A small image VAE, trained from scratch.
Training: adamw at rate 0.0033, 12100 steps.
Data: trained on microscope photos of single blood and bone marrow cells, 194171 training examples.
Rows from block 4 of the decoder, named by matrix and row number. Each number is 500 + 25 x the weight over the matrix's rms, rounded and kept within 0 to 999. All counts start at 0. Numbers have three digits each.
# conv: 3x3 conv (decoder.decb.0.2.conv.weight, 64x64x3x3), inputs 50-59, a 3x3 kernel for each
conv.0:536483517483460491502515505492520514492531506512555525473487520506510501494497490498502492493499482496491502517508513501492500515508491518495487510493485511505507466456462462454445474455469477496484486494516488492482495511506466474473475494467488485491476466465477486472
conv.1:460493524468403521467526542492515472491521510485488497516576540573494495503536522533458518503454513555523575483481480486508523510499529497513524501519537499494499458488505517491496508491481485551479495523508527477499508503541485489520548468514487499492495526497484522501
conv.2:535539505528459509475506455466486496445494503470496514525476517507507501467510509459518515513537498541477532472480511476539519480527498503536505488513478478525520491489490507511501507489490503507530496478567492527567476575540454495485512569487459522524472530512470488499
conv.3:515467488460474491499499506513513511494485508504484503479494534523457497507509500503518500520506477478480482491510510509517526501500515502517500512489487500482482498510513499529532496528521469493488493517487504498480464475477524546501539548487496488499488497483487497485
conv.4:520514489506475495521533520492499500505500498488518506510456503533526477475506500493499485499520475447441466493506504493492505508492488521506495513489478500510489505491511496504500515512494494512488473485495502495469490494509509500500549508500500501505506518519510509505
conv.5:469501489579588532520524542514483480484506504467482495514518513506495486525487493514502481499487502489422487505515503497517523502479475490496489513491508494472482508550529520503487490448457544531527530536520484483516496518527556559540517438543511513515515563512498513471
conv.6:507546502497529507497511453512509521504513529507506510487525529494439515523495487493512493500513513489505497510499496492499518508507517522514522499492504508489497487504504496485497482474494472492477467508479476489477475493521486495520479481502492495510511508505505525505
conv.7:504518495519525521476437480513502508506501513512481518498530496434496504462460507474468480479486503502494495476469472490505491492526518491513505499509521494490507513534523504538520494518509512482444521502448512501487428489478518548498519505490474487486486490505483503498
conv.8:493486495488492507519523525509491509509512496514511505496457497509489465522516500505514486520536474470472456490505516476506504484475479514513476505500466491486482511492502510502512514504498491501481499494483499504483469469453514501468527514493512505521527516518525514510
conv.9:510529492516508518481466470473454481483488499497498474495521516524489523521481518491503492492471469475501491489487509492496518491490493479478501487488492474453490496523508496516518479491489495527502504536458473523462481497510493543505477501475494504493509520513487508497
conv.10:543508519512480499493519491506526519509531523515529504471502577528460524495495480505492498522535523500505515514502481510487478505504497497483487489493494497491505480478495483475489483481484443473459444480487462451480499514513484502525496488509514517505508506520517511510
conv.11:536504489528490485492513465508511512491517511512523507492518526520470533531520524534513497501479493513515506526491485504477465495504498481494502503491514514499510486493485479485489494481502503498512489528532496509525541538533503484519475487522494481481480473491493481499
conv.12:494466510498484503505509503478492502484500513495523509495484479525529500508506511524505512519498501495507509518518521504514511521505509523513494526516484520519510512509515498508519501497499493519511502530531508509501522510509510513495513507486504505492500496493491491498
conv.13:538514513545470490499512494488515509512517508510513500492492521421537476508496484485509487512514495508479526492517518498501515489503496484511486509524481500508494475495458495514478461474463453455483470470472450476466461483484507495430492521457482498496474517507497502499
conv.14:530506495527529504467489448510481491481469475487496497475552536435515549492507510494488515499507521558520510499491504508509514511533512493509509498514520498491494518509505504516506507499518506482439509492449519511482464482498512514500513538521478473486478491501488495498
conv.15:505506529504539515484462451493485482485497471493471469527520525464516504468476513482480475482482532520510543486479495491491506507518521491507513497490520502491516517513513509533531498522517521502493517511480519512489466487503493530513517533491473502485497515509499512501
conv.16:506485493483578434518451549454498502491525462522515450487488512497506485533482463501532440516467422502534411496474488526496525526537500454486508477521499488516493484488457510520478483483461454524477498578512478539447511551481465557444495542506510497494521526475482491462
conv.17:547407491449570503484479548522469488515430483514486504452435485475471492499490496554515506493430519510506451472456492457476510508493515443430479459502526498472473510504503492523535496523482476489453483501444491439476491516495492608520486510501498485517485506525507549540
conv.18:517548505530423484456445481513502480500505490510521495457472535425365470546463470507492504484491495490488471551520497544508484494513494501496518513502523508503496485500495478505482491483506473447434490436457458455428501500527466428487467451483502502495500504506516492511
conv.19:509498479510492472453510546484497517471481501516491508498479535476510465512523516443439468519494456506512462461463465486436483476480481519497516520467493474468479501478486517512491509501509489527544515491543465473490561486528600468527544512525506506481531524507512517463
conv.20:544512498518506525507533490493526508495509500509521523507559489502498537470506503492510530463498539525543506515472488504455463549506514505483510493486492513518500497464468468442451477456475486497494478500501492489491502519516438442527454475527518509510513497507491499485
conv.21:491488502544540498457417490503496496492479497504509506517497490476565515544500490554540495486436552557577575514501485526496481520508501477510493477503515486521509511494493506529491514530512471492498509496458481521477510472487465495461485497491504488487491467470469466463
conv.22:477489498514544520473368437499492509507499500512495523484504490483493497512508485513531513499499478487469468481507512487495516486502514492482479503490493484487483515520529521538535506519525501502487522500467495507481455508490515560512562555489504507502500523512495516517
conv.23:505477509475445498506532513510501500499497501518516505505525502533510511517506498566512531501480519529521535514504513509498491513497494504506496517500495500511489492492501496495501505508504495496505514509519504497503513492471495496486462477475480483487488489490486477486
conv.24:526512505509487508518501463490528494487523516502525505482512523517511530506508495509531514525540522498500497498490483526501492525503513504484480485468476504500493488475479485477476490477498471500490477484481480483490523510517499461496484487496511510494512500503504492488
conv.25:512475535459465503528539528488498497504501497491503492502467494532504489515507487502523509529525491483485480499499519492515521489493506524493473515507473495496488511501500518493508507502519488478485477500504506485480512500495506486488495498483515503518519509511523501500
conv.26:469456524549580528524472505503472499507500518494478508558552489436443489535494495539525533477487528462470514503509491517496466492513512488475508509508525509495505481496488519545513515546511541511519564552550538539546504513498511549529550482529476468484491484489485503496
conv.27:483448494532558509479439507499481512487478492500486496507509481452501488545508507562513479492413473532502505490493487478482495497475478476498483501509502489489484510515480521549507494521496507507495537554517503517513481514476538609521515527441477479494476511501457491490
conv.28:509505490470518505524549455496492501500494503493508503472535563533494549543466506487505510503518510506512547512512522507521502502502504513496502518507506504493518473490507498509515485500507445464436435475432454483458464470512499500520498523506485479494498487498494508511
conv.29:491516527546564522470449512502509525511498504521517502524463492463564471505481516483542513424461540517480514455485544479453533536490490469483459492508484485514498459451458497521485480519485490566536525581540474576525514502509510576508498552492472506496465492487447453465
conv.30:483488476537561539484485470518520522526512505518513505494520505492520502513510491518487493476483510498491529514516499512521509525538520477505508477510512483490494518537515516547536511531510490483471511496486487514468460461478476526498505513481484493505496510509505525505
conv.31:529515476516463492500517519508509515494490499506494492496562527496449541524504512514466509506490508540523508536486486506477454512490483486498516485518504490494489470487468472471457453459467480471458463490474461468467458499471504531501446480473487469487465461471474473493
conv.32:555497488450526457477417540504480476522473487499480468476481508509431551488446526467554520528522512511523468488489472498479488512477489511480457457476475497494533495479509499484518509517525462520455484531411533494463460504513460463467465532507502465467500453487496475506
conv.33:521536488557457536477468432482481498452496482501535509461499536473417527506507498500533516508520499495489509518496498501505507474453469504485475498474471514503495503481480524489479525504507525536502543544530547548507501509548558461484557484509493495485503501475502495474
conv.34:555506509464401506525558528500520507487510524513541529484485520522464486483497495506482488506496496492478492497478493522482472514501479497500512503499504509498500492479512490472491513511516487499498483509520474496493512505488516504501451483507505506490503484478488475474
conv.35:509501479529514512499480492502501492498485498502486502475500495478524506507499504516496529469456518518509520500493473500486481525532514489499507491506508486514501510516506497522514495521494493489489516494485514501502478500514503539522492519493464480474467479497470491486
conv.36:529548511539491502457468448508516506514509511509515511413515528473484532500488508518510498491492499502525508502502481512503489512508500485506500492496491505503502494503477504509481505498489469453429488439449491470457503526539494504518520526526498505506498507521513524504
conv.37:495494496513511484513483499509506520517509511509503504527507511484521499521500471491532501505516489505506507479515517495496497507500493517513491507502487484491486506533528512531528500520520439454458457443446460444441484499491522532480534527496494510498506510505494500510
conv.38:462412496489553479496454506479482520497509476522504534542516500603581498592567517492506488532507511470561542457460495504453490499504517491452504477472532436455515496519502500526528496506499476472513496518439517501473515434431544608450518501463526484504515524484534544495
conv.39:470497489499390504504543447458523509516509511467415450500504496537497498497481516485468503504558494514485528527523518506439480457501472512547518497506494471452473523530518503485474489464501506552516490515524495459403473463512524438546489493473518560521499496483453444444
conv.40:512530497545521512458472466516505488501463469470450483463534521463498511509510492509480499482447527508518520512493491517487485506523519476512504482516517486505512493495488486508506485497496519498483509497472519524500455489484489514511502510503441437439434456455444458477
conv.41:542559518555503525505499477509520508532531510513525516497520529512500542503518522463479493486502514492486517491496498509495501495475488488502517488483484477482494510489497518492478507499490523496508524503523531513510497490501497482505508486525501502507501506511507512514
conv.42:498501508488479527485473487516525539516507535510528531476480494489534505497503494514513504518517476468454492481489491480514506473493486519521500511519483507499508505515511521526516491513512504495492497485500519513493452480469500518480513545471504510514487501502497500511
conv.43:511534501525535513530543481534519532471468495488535509571649517509550594443479516457398473503500484502475516528497527542565530527498496490505464493483446507513475491502508488422465506444474477534435458525501505507512493527491495477494520495455482501493497505469502482447
conv.44:509523512517513520489489471509518514520512511517513516454485525497448504514498509518550504539540476531499497501516518485500506508513507509498489504495493501505499535519520535533536517539539459492466503489449516495437471474482517510496535540505502507516510519511514514516
conv.45:516471526495470505513522507488504499492503492491517509497454497535511487491498489509506496501504495472469477506491506496507493489498486501500482505503480503496491510493513498502516501513513503498513489499517505492485512520514492499503501511486509501501511509496492493510
conv.46:477490482534529494507477498513513500499525510512524519490510493509504508504499508506513500511516513495499512535508491520492470541522526512510500506490499505508522474467480471473482472487488477477467476481469487468472483509515457477504463459500521504510499502507509512500
conv.47:555466481450608481554461445489545519505516504488530519447518492500563522500492498467516519545544521529571524515500483496497495492489505503488475492451503499524521448446530454506534512531522522545485484507447515479494463464484461498525507586497510484516456451499468478518
conv.48:506494512496486500515498496492500489488500487506494492498495520520529504502505497499526500524549517483511484504507517496507528503483489515503493498498476498498503493477482491478482508497502480473490484477497503480475500496502491459487505508518507510509520505510502515504
conv.49:489500478519536525481452479492504494506484510498481495503521489497503492509494491518490501489485509516510518490491484520505491510509518488508503477514512498497493509515493495517499498505488516481480524497492503507492458476492475517490497493487486497494495492509492510509
conv.50:512545531532519474482474517520509505524516499524512514460518498494493491506505503511494518506489505488479483497494503482501500493495490494484519499503518498509480520525504520517499497500488487497499484534510493495507454510460482557495498480511492493500489508530501517513
conv.51:527475499507508513505524527520515526507497508515517507499493490528472476506501479511500468498459511509503515491490487473475469477483479496490509498503516487495491482493501480505505479499497476494501497515516482498488503532501533572528497550480510496489488453466468462471
conv.52:483512488532552508450508459516474513472458482505503497511528502468572504534511500482453503485488513509471509467475496503510521489539512436469485440489478456507487426481451472564516466486470449474455488528513450490488439479455454587472485554444457478454473516491471488478
conv.53:486505503487520485544490576516517530516503495491474509507541491443448484543479508523542497490483511504520515490543518472485489497486467506491497506511505503494498487486471492498484493512496483447437478439420479458444493483459524529441517498485502490501504497507488505490
conv.54:492430510487551554522503409476516520498508492528553489492461508501575548483417468424461460486500508507598489495430436464433475505458459539485480531487457466472492482472465499515495491506496516524500469484398469458402456405520505500494497550476493473489488472482489496490
conv.55:507518539552472536470410487506499515479493474505512506480526583409547534443502488521517482492469487533476522508514476500508491499460441513499464529483473512479480502497468515507477501511521538494516561504515532542525533469525528414495499452530487492474488489478517508475
conv.56:486456531499509518531401531536514508525469550510505535491468495500565459521565485546521524526539505545502501504491521518495523493499536469480509473506496452505502533520520518539522518537505493490568521430570493500566469493546557563516529525520474497511469510540495488507
conv.57:518519505506458491482463511518526507513520514496504497514508502486434545515472502507496509524500528508512492507496484524509507486498496476482514476504501510507494486499505502510511497500496492476509498496507490494498473474484466475489469472491485486487498500494492497512
conv.58:546521509452481523472504463504490495505477482508509489474523522509525515470503494495469520506535532535535493536499506520531524489464478490497479505517466496502478494508494512516518506514519465465441468498457481506480467506563460531519532551485511508482497493492508503499
conv.59:492527523548428503456530478505494505478475497463481486491495517474520483479524487511490504507535491509497531499484492490496513513513497517527497528525484514535507507525508523532495497513505508500504493487512520512531489506543521514501512533509498519514491512523498514517
conv.60:486500473545538491504462485504492489495488519503511499503544493440465503475465494518464467546553485488460502505493527482444485506509518468501498504520496521501495480487481486485471489477480445436480479492521533530521435525512484514502488497507498485514489499511503503514
conv.61:458463483507557514456442488495499493498505512508504505512449478515530535526519476477484434493489492467495509507488493509483477483495485533493528519493511514509503495510514508523523498500515513539523529531497497497455493490495524525529499513501505525501524521508497492484
conv.62:520503487525461500468529518491501504471519505504546520459522506483459499481497488493484468456476507512513518504491484485463469496477496485477490510501493516501503486482483492489473489492478474478467486494508474481480460520527511556539511535491475479479463466467460448464
conv.63:461475481477542524510565511484500511519485470467432486571575450597555523493556509503508522536538478497438507509527534514522476524543527517503517503505508508483482497548520483515534509498507509513485447562497504473529497552469486548502527464498504514519466501528503526487