python train.py --image_size=48 --decoder_blocks_per_level=3 --residual_init="none" --lr=0.0033
Rows from block 13 of the encoder of a small image VAE, named by matrix and row number. Rows with one number belong to one channel. Each number is 128 + 24 x the weight over its row's rms, rounded and kept within 0 to 255. All counts start at 0. After the name is the row's rms in percent of the matrix's.
After each channel's rows are labels from the 100 images, of 14848, where the channel reaches its highest value: "patch colour" is the nearest of a few named colours to the mean colour under the peak; "strongest on" is what is common among them. Only what is clearly more common there than usual is listed. The data: microscope photos of single blood and bone marrow cells.
# convs0: first 3x3 conv (encoder.blocks.13.convs.0.weight, 144x144x3x3, each kernel summed), inputs 0-71
# convs1: second 3x3 conv (encoder.blocks.13.convs.1.weight, 144x144x3x3, transposed, each kernel summed), outputs 0-71

convs0.33 074 [158 136 105 110 137  78 106 135  96 111 109 151 132 150 186 111 145 134 108 195 147 113 129 122  97 122  99 107 123 129 124 152 114 134 111  91 131 114 107 108 138 102 152 169 112  72 128 129 127 146 115 105 100 118 141 104 143 129 106 120 121 100 139 112 113 115 182 120  94 134 175 127]
convs1.33 064 [ 99 124 121 164 155  97 160 172 115 156 134  79 126  90 189 134 128 120 104 106 110 120 153 119 116 131 147 131 110  99  88 106 143 180 123 135 145 122 115 127 114  73  88  84 118 153 142  74  80 107 124 132 111 125 146 105 137 117 137  97 145 126 120 104 109 146 163 112  82 143 136 137]
patch colour: pink
strongest on: smear: peripheral blood

convs0.73 086 [132  88  68 122 142 116 146 129  79  76 103 157 137  90 139 114 161 141  73 129 151 105 137 127  86 151 115 127 136 110  92 137  78 140 110 119 121 120 136 106 116 135 174 138 136  51 135  85 182 122 104 124 104 111 124 125 115 122 156  87 139 126 135 134 174 117 134 100 120 102 128 141]
convs1.73 067 [114 155 127 122 177 124 103 180 130 182 133 156 122 195 125 130 122 116 123 146 104 143 145 107 124 103 107 148  79 151 126 188 125  89 132 178 134 134  70 152 113 139 104 106 122 128 145  85 120  94 138 139 168 112 123  83 108 104 109 108 142 131  94 160 150 134 131 122 121 142 127 155]
patch colour: white
strongest on: smear: peripheral blood; cell type: artefact

convs0.107 084 [155 162 127 160 106 112  91 148 136 153 123 135 121 196 157 143 116 112 128 115 128 110 110 137 119 102  83 120 118 156 139 124 141 123 126  79 121 125  96 109 119 135 110 123 111 133 141 192 107  66 134 119 162  97 122 133 146 107  97 144  96 101  85 144 133 101 163 125 116 110 136 119]
convs1.107 069 [125 172  99 106 135  99 123 140 152 116 155 108 137  89 118 108 144 115 144 115 131  90 136 120 135 105 151 112 123 132 110 101 116 178  92 125 138  94 131 152 151 155 119 140 145 146 118 164 128 125  85 113  94 128 136 122 154 136  91 125 123 127 128 135 113  98  88 166 150 123 153  88]
patch colour: pink
strongest on: smear: peripheral blood

convs0.96 094 [ 72 116  39 126 137 107 128 128  85 131 116  94 122 105 112 107 118 124 114 134 141  83 110 153  66  94 131 134 142  80 112 130  70 112 117 135 130 127 105 144 134 110 163  98  84 119 127 145 132 138 118 138  30 112 132 109 124 134 139 106 110 139 122 137 160 144  92 112 144 129 109 144]
convs1.96 091 [126 110 120 107 118 140 121 114 125 134 146 152 149 168 117 129 165 157 121  95 101 157 135 144 160 160 122 137 134 148 154 109 172 133 134 114 115 130 101 139 144 145  62 129 102 155 118 156 113 121 122 150 161 140 126  83 135 137  91 135 116 133 136 133 114 117 138 116 127 153 186 111]
patch colour: pink
strongest on: smear: peripheral blood

convs0.92 103 [152 108 113 125 121 123 116 104 138 115 113 128 131 110 141 119 109 112 137  75  83 103 151 149 119 132 109  93  89 141 133 117 137 178 140 126 119 102 120 111 113 166 112  81 125 157 124 180 106  50 138 114 178 116 114 125 129  95 117 144 122 117  97 136 118 104 140 130 109 110 159 134]
convs1.92 093 [130 139 112 116 110 119 126 100 119 164 125 175 116 138 107 152 148 116 124 133 154 128 140 122 126 104 139 121 136 131 231 147 119 140  79  80 135 110 141 142 138 118 113 182 132 122 116 157 141 155 149 128  93 145 103 134 127 148 120 101 116 125 150  82 120 116  83 147 138 135 166  80]
patch colour: white
strongest on: smear: peripheral blood

convs0.116 099 [ 62 132  47 153 138 130 128 130  72 109 132 122 154 101 166 121 118 140  99 144 123 102 133 153  64 116 133 148 126 116 119 132  53 143 108 149 132 142 141 140 121  92 187 103  79 143 132  39 132 120 137 133 111 135 131 109 137 127 109 128 122 137 150 134 144 139 120 120 150 157 143 151]
convs1.116 086 [ 88 125 125 156 123 113 121 127 111 150 108 114 119 122  91 140 108 151 110  97 134 131 109 125 135 131  95 146 125 137  70 141 175 119 118 108 126 138  62 126 129  95  82  61 100 142 139 142 126 119 154 134 157 108  91  95 118 134 171 151 137 141 163 103 124 144 161  94 117  93 134 102]
patch colour: pink
strongest on: smear: peripheral blood

convs0.75 100 [118  91 116 164 160 114 135 133 120  63 113 148 142 105 127 126  90 121 153 108 118 121 100  93 124 123 146 141 108 115 145 119 122 146 105 157 139 138 114 133 132 100 125  86  51 146 130  78  96 137 124 125 168 144 121 136 122 146  74 123 111 136 129 131 123 133 108 123 132 143 130 142]
convs1.75 098 [129  97 125 162 137 147 133 111 109 146 132 145 121 144 112 115 100 128 122 117 147 114  91 121 114 153 126 134  89  98  86 120 168  70 116 151 117 137 132 138 125 100 157 112 150  80 127 154  86 150 133 128 171 152 143 144 143 192 133 122 146 113 120  87 136 117 128 138 117  90  68 124]
patch colour: white
strongest on: smear: peripheral blood; cell type: platelet

convs0.3 149 [ 84 110 110 138 138 139 117 112 106  95 130 130 140  94 154  71 102  98  84 115 153 137 130 117 121 147 189 119 107 134 143 129 126 203  95 129 124 105 159 133 144 154 141  65 112 125 126  84 125 119 101 111 222 139 118 123 131 115  99 119 130 128 101 119 157 108 149 113 134 146 128 114]
convs1.3 156 [ 98 153 153 147 142 145 138 152 128 182 164 137 131  74 113 139 148 140 133 106 146 143 154 133 140 138  47 140 107 139 147 140 132 187 118 112 129 151  70 162 136 133 141  65 138 136 148  76 130 135 131 129 136 149 119 149 154 147 153 151 134 132 127 136 149 150 107 118 167 120 128 133]
patch colour: white
strongest on: smear: peripheral blood

convs0.85 109 [ 61 106  66  97 137 110 125 141  70  92 144 136 107 173 107 112 122 123 109 162 165  94  99 143  95  78 131 133  98  77 122 113  82  85 107 114 102 131 118 111 122  84 131 101 116 115 126 160 158 134 112 128  83 130 101 118 111 136 158  92  92 131 117 125 129 142 119 112 129 129 123 116]
convs1.85 098 [111 107 120 112  90 121 152  88 141 143 121 113 109 161 119 136 158 118 141  74 107 103 174 101 145 176 164 113 154 115 173  86 162 151 133  98 117 110 112 153 119 140  90 128 128 133 107 167  76 145 116 131 137 122 114 113 131 148  94 114 141 123 136 118 100 108 144 109 121 140 181 118]
patch colour: white
strongest on: smear: peripheral blood; cell type: segmented neutrophil

convs0.84 055 [113  98 123 156 152 184 143 113 136  82 163 145 132  87 131 150 105 136 140 156 131 114 146 166 135 116 134 147 159 167 142 112 137 128 128 175 126 138 183 112 110 123 124 145  83 196 126  68 121 152 108 140  81 103 105 131 111 145 149 143 122 115 161 138 177 118  96 121 131 119 159 117]
convs1.84 061 [138 153 109  76 147  96 113 140 145 150  84 124 111 120 143 111 125 148 142 119 118 115  96 130 143 153 116 120 111 101 159 170 136 141 127 139 128 152 109 103 117 182 112 137 135 127 149 123 145  91 138 150  94 106 103 106 136 110 143 132 129 158 150 115  65 135 109 108 159 101  87 119]
patch colour: pink
strongest on: smear: peripheral blood; cell type: lymphocyte

convs0.4 084 [122 144 129 140 137  90 105 128 120 133  83 167 127 142 157 106  93 107 163  86 141 104  84 103 109 145 169 129 147  52  92 153 131 112 113  92 147 136 132  99 120 166 147 136 118 134 139  64 112 129 129 139  84 148 132 139 117 127 119  95  82 138  95 125 143 142  52 155 119 105 109 153]
convs1.4 078 [114 136 116  91 138 143 150 138 134 126  91  92 131 133  82 128 117 134 110 127 140 153 136 122 150  99 128 140 128 127 101 131 168 108 117  97 128 125  83 105 117 117 124 157 139 139 127 100 168 131 124 133 127  64 131 103 118 151 127  90 162 110 132  81  90 124  92 138 106  91 123 110]
patch colour: white
strongest on: smear: peripheral blood

convs0.78 079 [148 137 116 110 127  96 111 123 118 136  99 105 132 128  90 107 121 112 138 129 123 142 117 118 117  96 168 123 159 116 110 132 134 118 137 128 116 114 120  96 110  94 165 101 125  84 136 142 146 148 109 135 160  93 101 116 150 128  82 121  68 124 114 104  86 129 187  89  98 103 158 102]
convs1.78 076 [119 172 105 138 147 134 133 114 116 110 123  96 124 140 101 115 137 119 111 121 124 186 139 132 135 125 127 140 162 155 147  75 134 144 122 140  86 120 104 127 104 111 129 138 174 187 112 137 131 150  79 134 109 177 133 126 131 154 151 110 136 124 165 108 105 110 107  81 111 132 170  83]
patch colour: pink
strongest on: smear: peripheral blood

convs0.133 158 [ 21 109 127 152 121 107 117 109 113 136 132 164 128 104  82  97 132 101 115 112 116 111  58 128 112 138 119 116 125  72 136 114 119 118 104 161 122 115 136 117 122 125 136 101 131 136 121 110 132 127 116 107  71 146 129 112 124 118 136  68 124 115  79 123 136 121  93 151 111 132 113 127]
convs1.133 173 [165  79 121  74 124 135 131 130 131 130 134 142 134 230 125 134 136 137 117 135 135 127 125 117 127 114 187 134 118 150 119 138 112 117 137 119 148 135 180 130 135 124 134 203 134  80 116 147 170 146 117 129 131 116 149 126 146 132  87 129 128 134 122 132 126 141 155 148 123 118 126 126]
patch colour: white
strongest on: smear: peripheral blood

convs0.126 068 [177 148  97 132 131 107  94 133 132 123 110 116 111  86 184 120  74 126 133 117 116 101 126 109  75 122 122 145  97 103 183 145  84 140 133 112 147 147 143 105  72 140 187 128 105 115 163  87  47 120 129 136  77 101 132 138 130 129 102 118 109 138 121 130 101 131 160 124 134 108 127 152]
convs1.126 057 [111  82 135 138 132 134 143 123 139 140  80 124 126 125 107 119 113 142 153 127 127 134 129 127 136  88 146 131 162 103 104 112 139 177 154  81 158 150 119 118 107 122  79 113 102 118 137 125  91  95 128 150 142 104 129  98  89  95 135 164 145 113 133 125 124 127 160  78  95 146 142 105]
patch colour: white
strongest on: smear: peripheral blood

convs0.44 067 [163 152 115 128 127 138 154 135 113 112 129 145 127  77 171 127 147 150 138 118 166 129 159 104 104 141 132 130 111 152 123 165 120 116 132  71 136 145 132  97 113 159 118 165 135  95 142  85 124 143 127 121 146 110 112 126 128 137  91 144 108 128 140 149 118 127 105 129  87 131 132 122]
convs1.44 065 [132 100 138 103 121  87  97 144 112 178  68 124 125  96 139 148 131 142 123 151 121 116 147 157 107  74 111  95 123 132 150 169 111 102 127  90 173 148 106 146 130 186  82 179 114 139 110 123 131 109 146 154 143 121 130  82 109  83 145 123 129 132 114 168 104 126 104 129 143 128 120 132]
patch colour: pink
strongest on: smear: peripheral blood

convs0.134 082 [145 135  87 111 119 105 109 120 102 128  96 157 111 133 168 113 116 131 127 143 135 100 125 147  80 134  90 126 110 127  87 129  82 112 113  74 113 130 118 105 118 139 155 141 105 116 151 165  90 139 122 129  73 103 118  91 111 127 149 106 106 130 143 140 128 137  97 123  91  83 110 118]
convs1.134 080 [ 99  97  91 117 117  75 147 125 135 138 134  99 119  98 123 130 116 107 145 103  98 102 119 109 145 117 163 139 124  67 174 128 158 113 162 169 125 135  98 122 127 155  72  76 103 189 112 142 111 118  96 137 136 115 146 123 134 121  94 152 160 129  98 128  80 118 134 113 121 119 124 134]
patch colour: white
strongest on: smear: peripheral blood

convs0.90 132 [125 115 131 140 145 149 121 140 144 105 134 113 139 135 136 150 107 132  99 117 123 111 139 109 131 115 102 140 111 141 133  52 132 170 133 150 134 132 120 131 121 136 104 102  81 161 130 120 129  29 147 161 119 113 135 135 133 111  93 149 122 154 142 147  88 144 157 129 130 146 134 129]
convs1.90 129 [110 138  91 122  98 105 137  64  97 137 139 156 109 110  97 130 174 112 130 136 109 120 101 115 102 145 128 135  96 116 136 119 153 130 101 108 102  97 126  94 123 108 143 155 150  74 123 134 140 127 159 109 137 154 152 124 143 173 114  86 152 124 132  78 119  79 164 158 118  99 147 126]
patch colour: white
strongest on: smear: peripheral blood; cell type: platelet

convs0.25 149 [ 93 124 131 131 120 110 111  98 122 133 118 136 146 148 131  73  93  84 127 134 131 125  30 133 121 139 129 120  94  65 136 129 125 101 100 138 114 105 119 111 124 122 137 122 142 134 126 126 146 137 101  96  72 118 128 115 122 125 156  88 130 109  63 108 153 107 136 139 107 163 103 121]
convs1.25 125 [161 137  94  97 125 134 161 123  62 145 149 112 122 200 127 112 128 122 138 160 157 106 114 124 100  92 174 121 128 114 127 135  84 129 121  90 148 133 127 142 133 125 124 174 122 101 117 164 152 167 117 116 130 126 124 133 128 151 130 166 126 120 132 130 140 146 201 144 144 110 156 108]
patch colour: white
strongest on: smear: peripheral blood

convs0.62 173 [142 135 128 136 129 136 105 111 126  85 124 138 115 108 146  76 112  94 122 110 126 150 155 117 135 135 133  95 112 130 146  64 143 174  57 148 129 100 137 126 131 153 125  91 123 130 109  90 112  67 102 101 176 121 127 133 135  86 129 132 116 117 116 131 112 109 117 125 126 130 152 128]
convs1.62 173 [156 146 134 106 100 135 151 105 105 161 126 134 115 101 134 172 175 125 127 106 151 143 157 128 135 144  75 113 154 127 255 114 139 138  98  82 106 121  96 132 147 126 117 141 145 119 110 127 127 138 137 115  76 146 123 120 141 141 136 124 138 121 154  92 120 132 123 121 126 121 194 102]
patch colour: white
strongest on: smear: peripheral blood

convs0.77 086 [103 134  52  95 132 109 141 122  88 122 121 147 105 136 136 116 122 122  97 168 148 106 120 125  89 102 126 128 104 119 114 131  79 108 112  87  84 115 106 120 132 113 132 102  95  88 122 196 161 146  77 119 124 108  98  92 100 139 144 124 108 135 114 122 141 124 170  75 117  80 121  96]
convs1.77 077 [131 133 117 132  99 114 184 106 117 152 135 112 115 157 129 168 117 133 141  78  80 137 152 107 143 145 105 130 136 148 158  94 148 139 133  99 141 127  61 134 136 131  85 104 112 156 136 125  65 124 111 135 157 137 158 113 166 136  95 120 154 115 122 103 128 111 109 132 112 120 175 124]
patch colour: white
strongest on: smear: peripheral blood

convs0.50 126 [140 160 109  56 112 132 108 116 119 115 121 136 127 195 170 114 154 123 135 167 144  96 144 141 109  98  92 126  77 159  81 107 108 148 107  46 119 121 111 137  91 134 120 168 119 120 136 156 134 121 100 116 147 121 117 120 114 115 127 149 137 122 129 157 138 121 128 127 149 107 101 113]
convs1.50 168 [ 94 237  85 152 114  98 140 118 122 111 160 136 109  98 113 120 115  95 122 104 142 160 133 122 157 127 135 115 136  45 140 130 128 139 119 183 115 107 101 134 165 126 122  67  98 135 119 172 123 127 113 126 164 138 146 134 151 114 112 126 143 122 106 103 114 123 130 122 145 123 133 101]
patch colour: white
strongest on: smear: peripheral blood

convs0.28 079 [145 155 140 107  97 115 111 126 132 144 156 124 123 150 148 146 119 132 129 148 130 134  94 182 136 137  94 128  91 137 126  99 137 115 128 123 135 133 142 124 119 128 110 139  69 118 151 173  94  60 115 146 169 123 145 112 128  93 132 128 120 138 134 150 123 121 187 152 106 149 163 130]
convs1.28 065 [126 128 124 143 142  70 136 136 127 102 147 143 140  69 127 117 119  93 153 162 149  85 112 110 116 131 147 119 112  59  95  85 124 151 125 113 106 107 142 137 131 124 131 102 160  97 124 106 121  88 124 102 119 139 114 156 124 134 110 146 121 118 110 115 157 145 126 109 149 145  86 111]
patch colour: pink
strongest on: smear: peripheral blood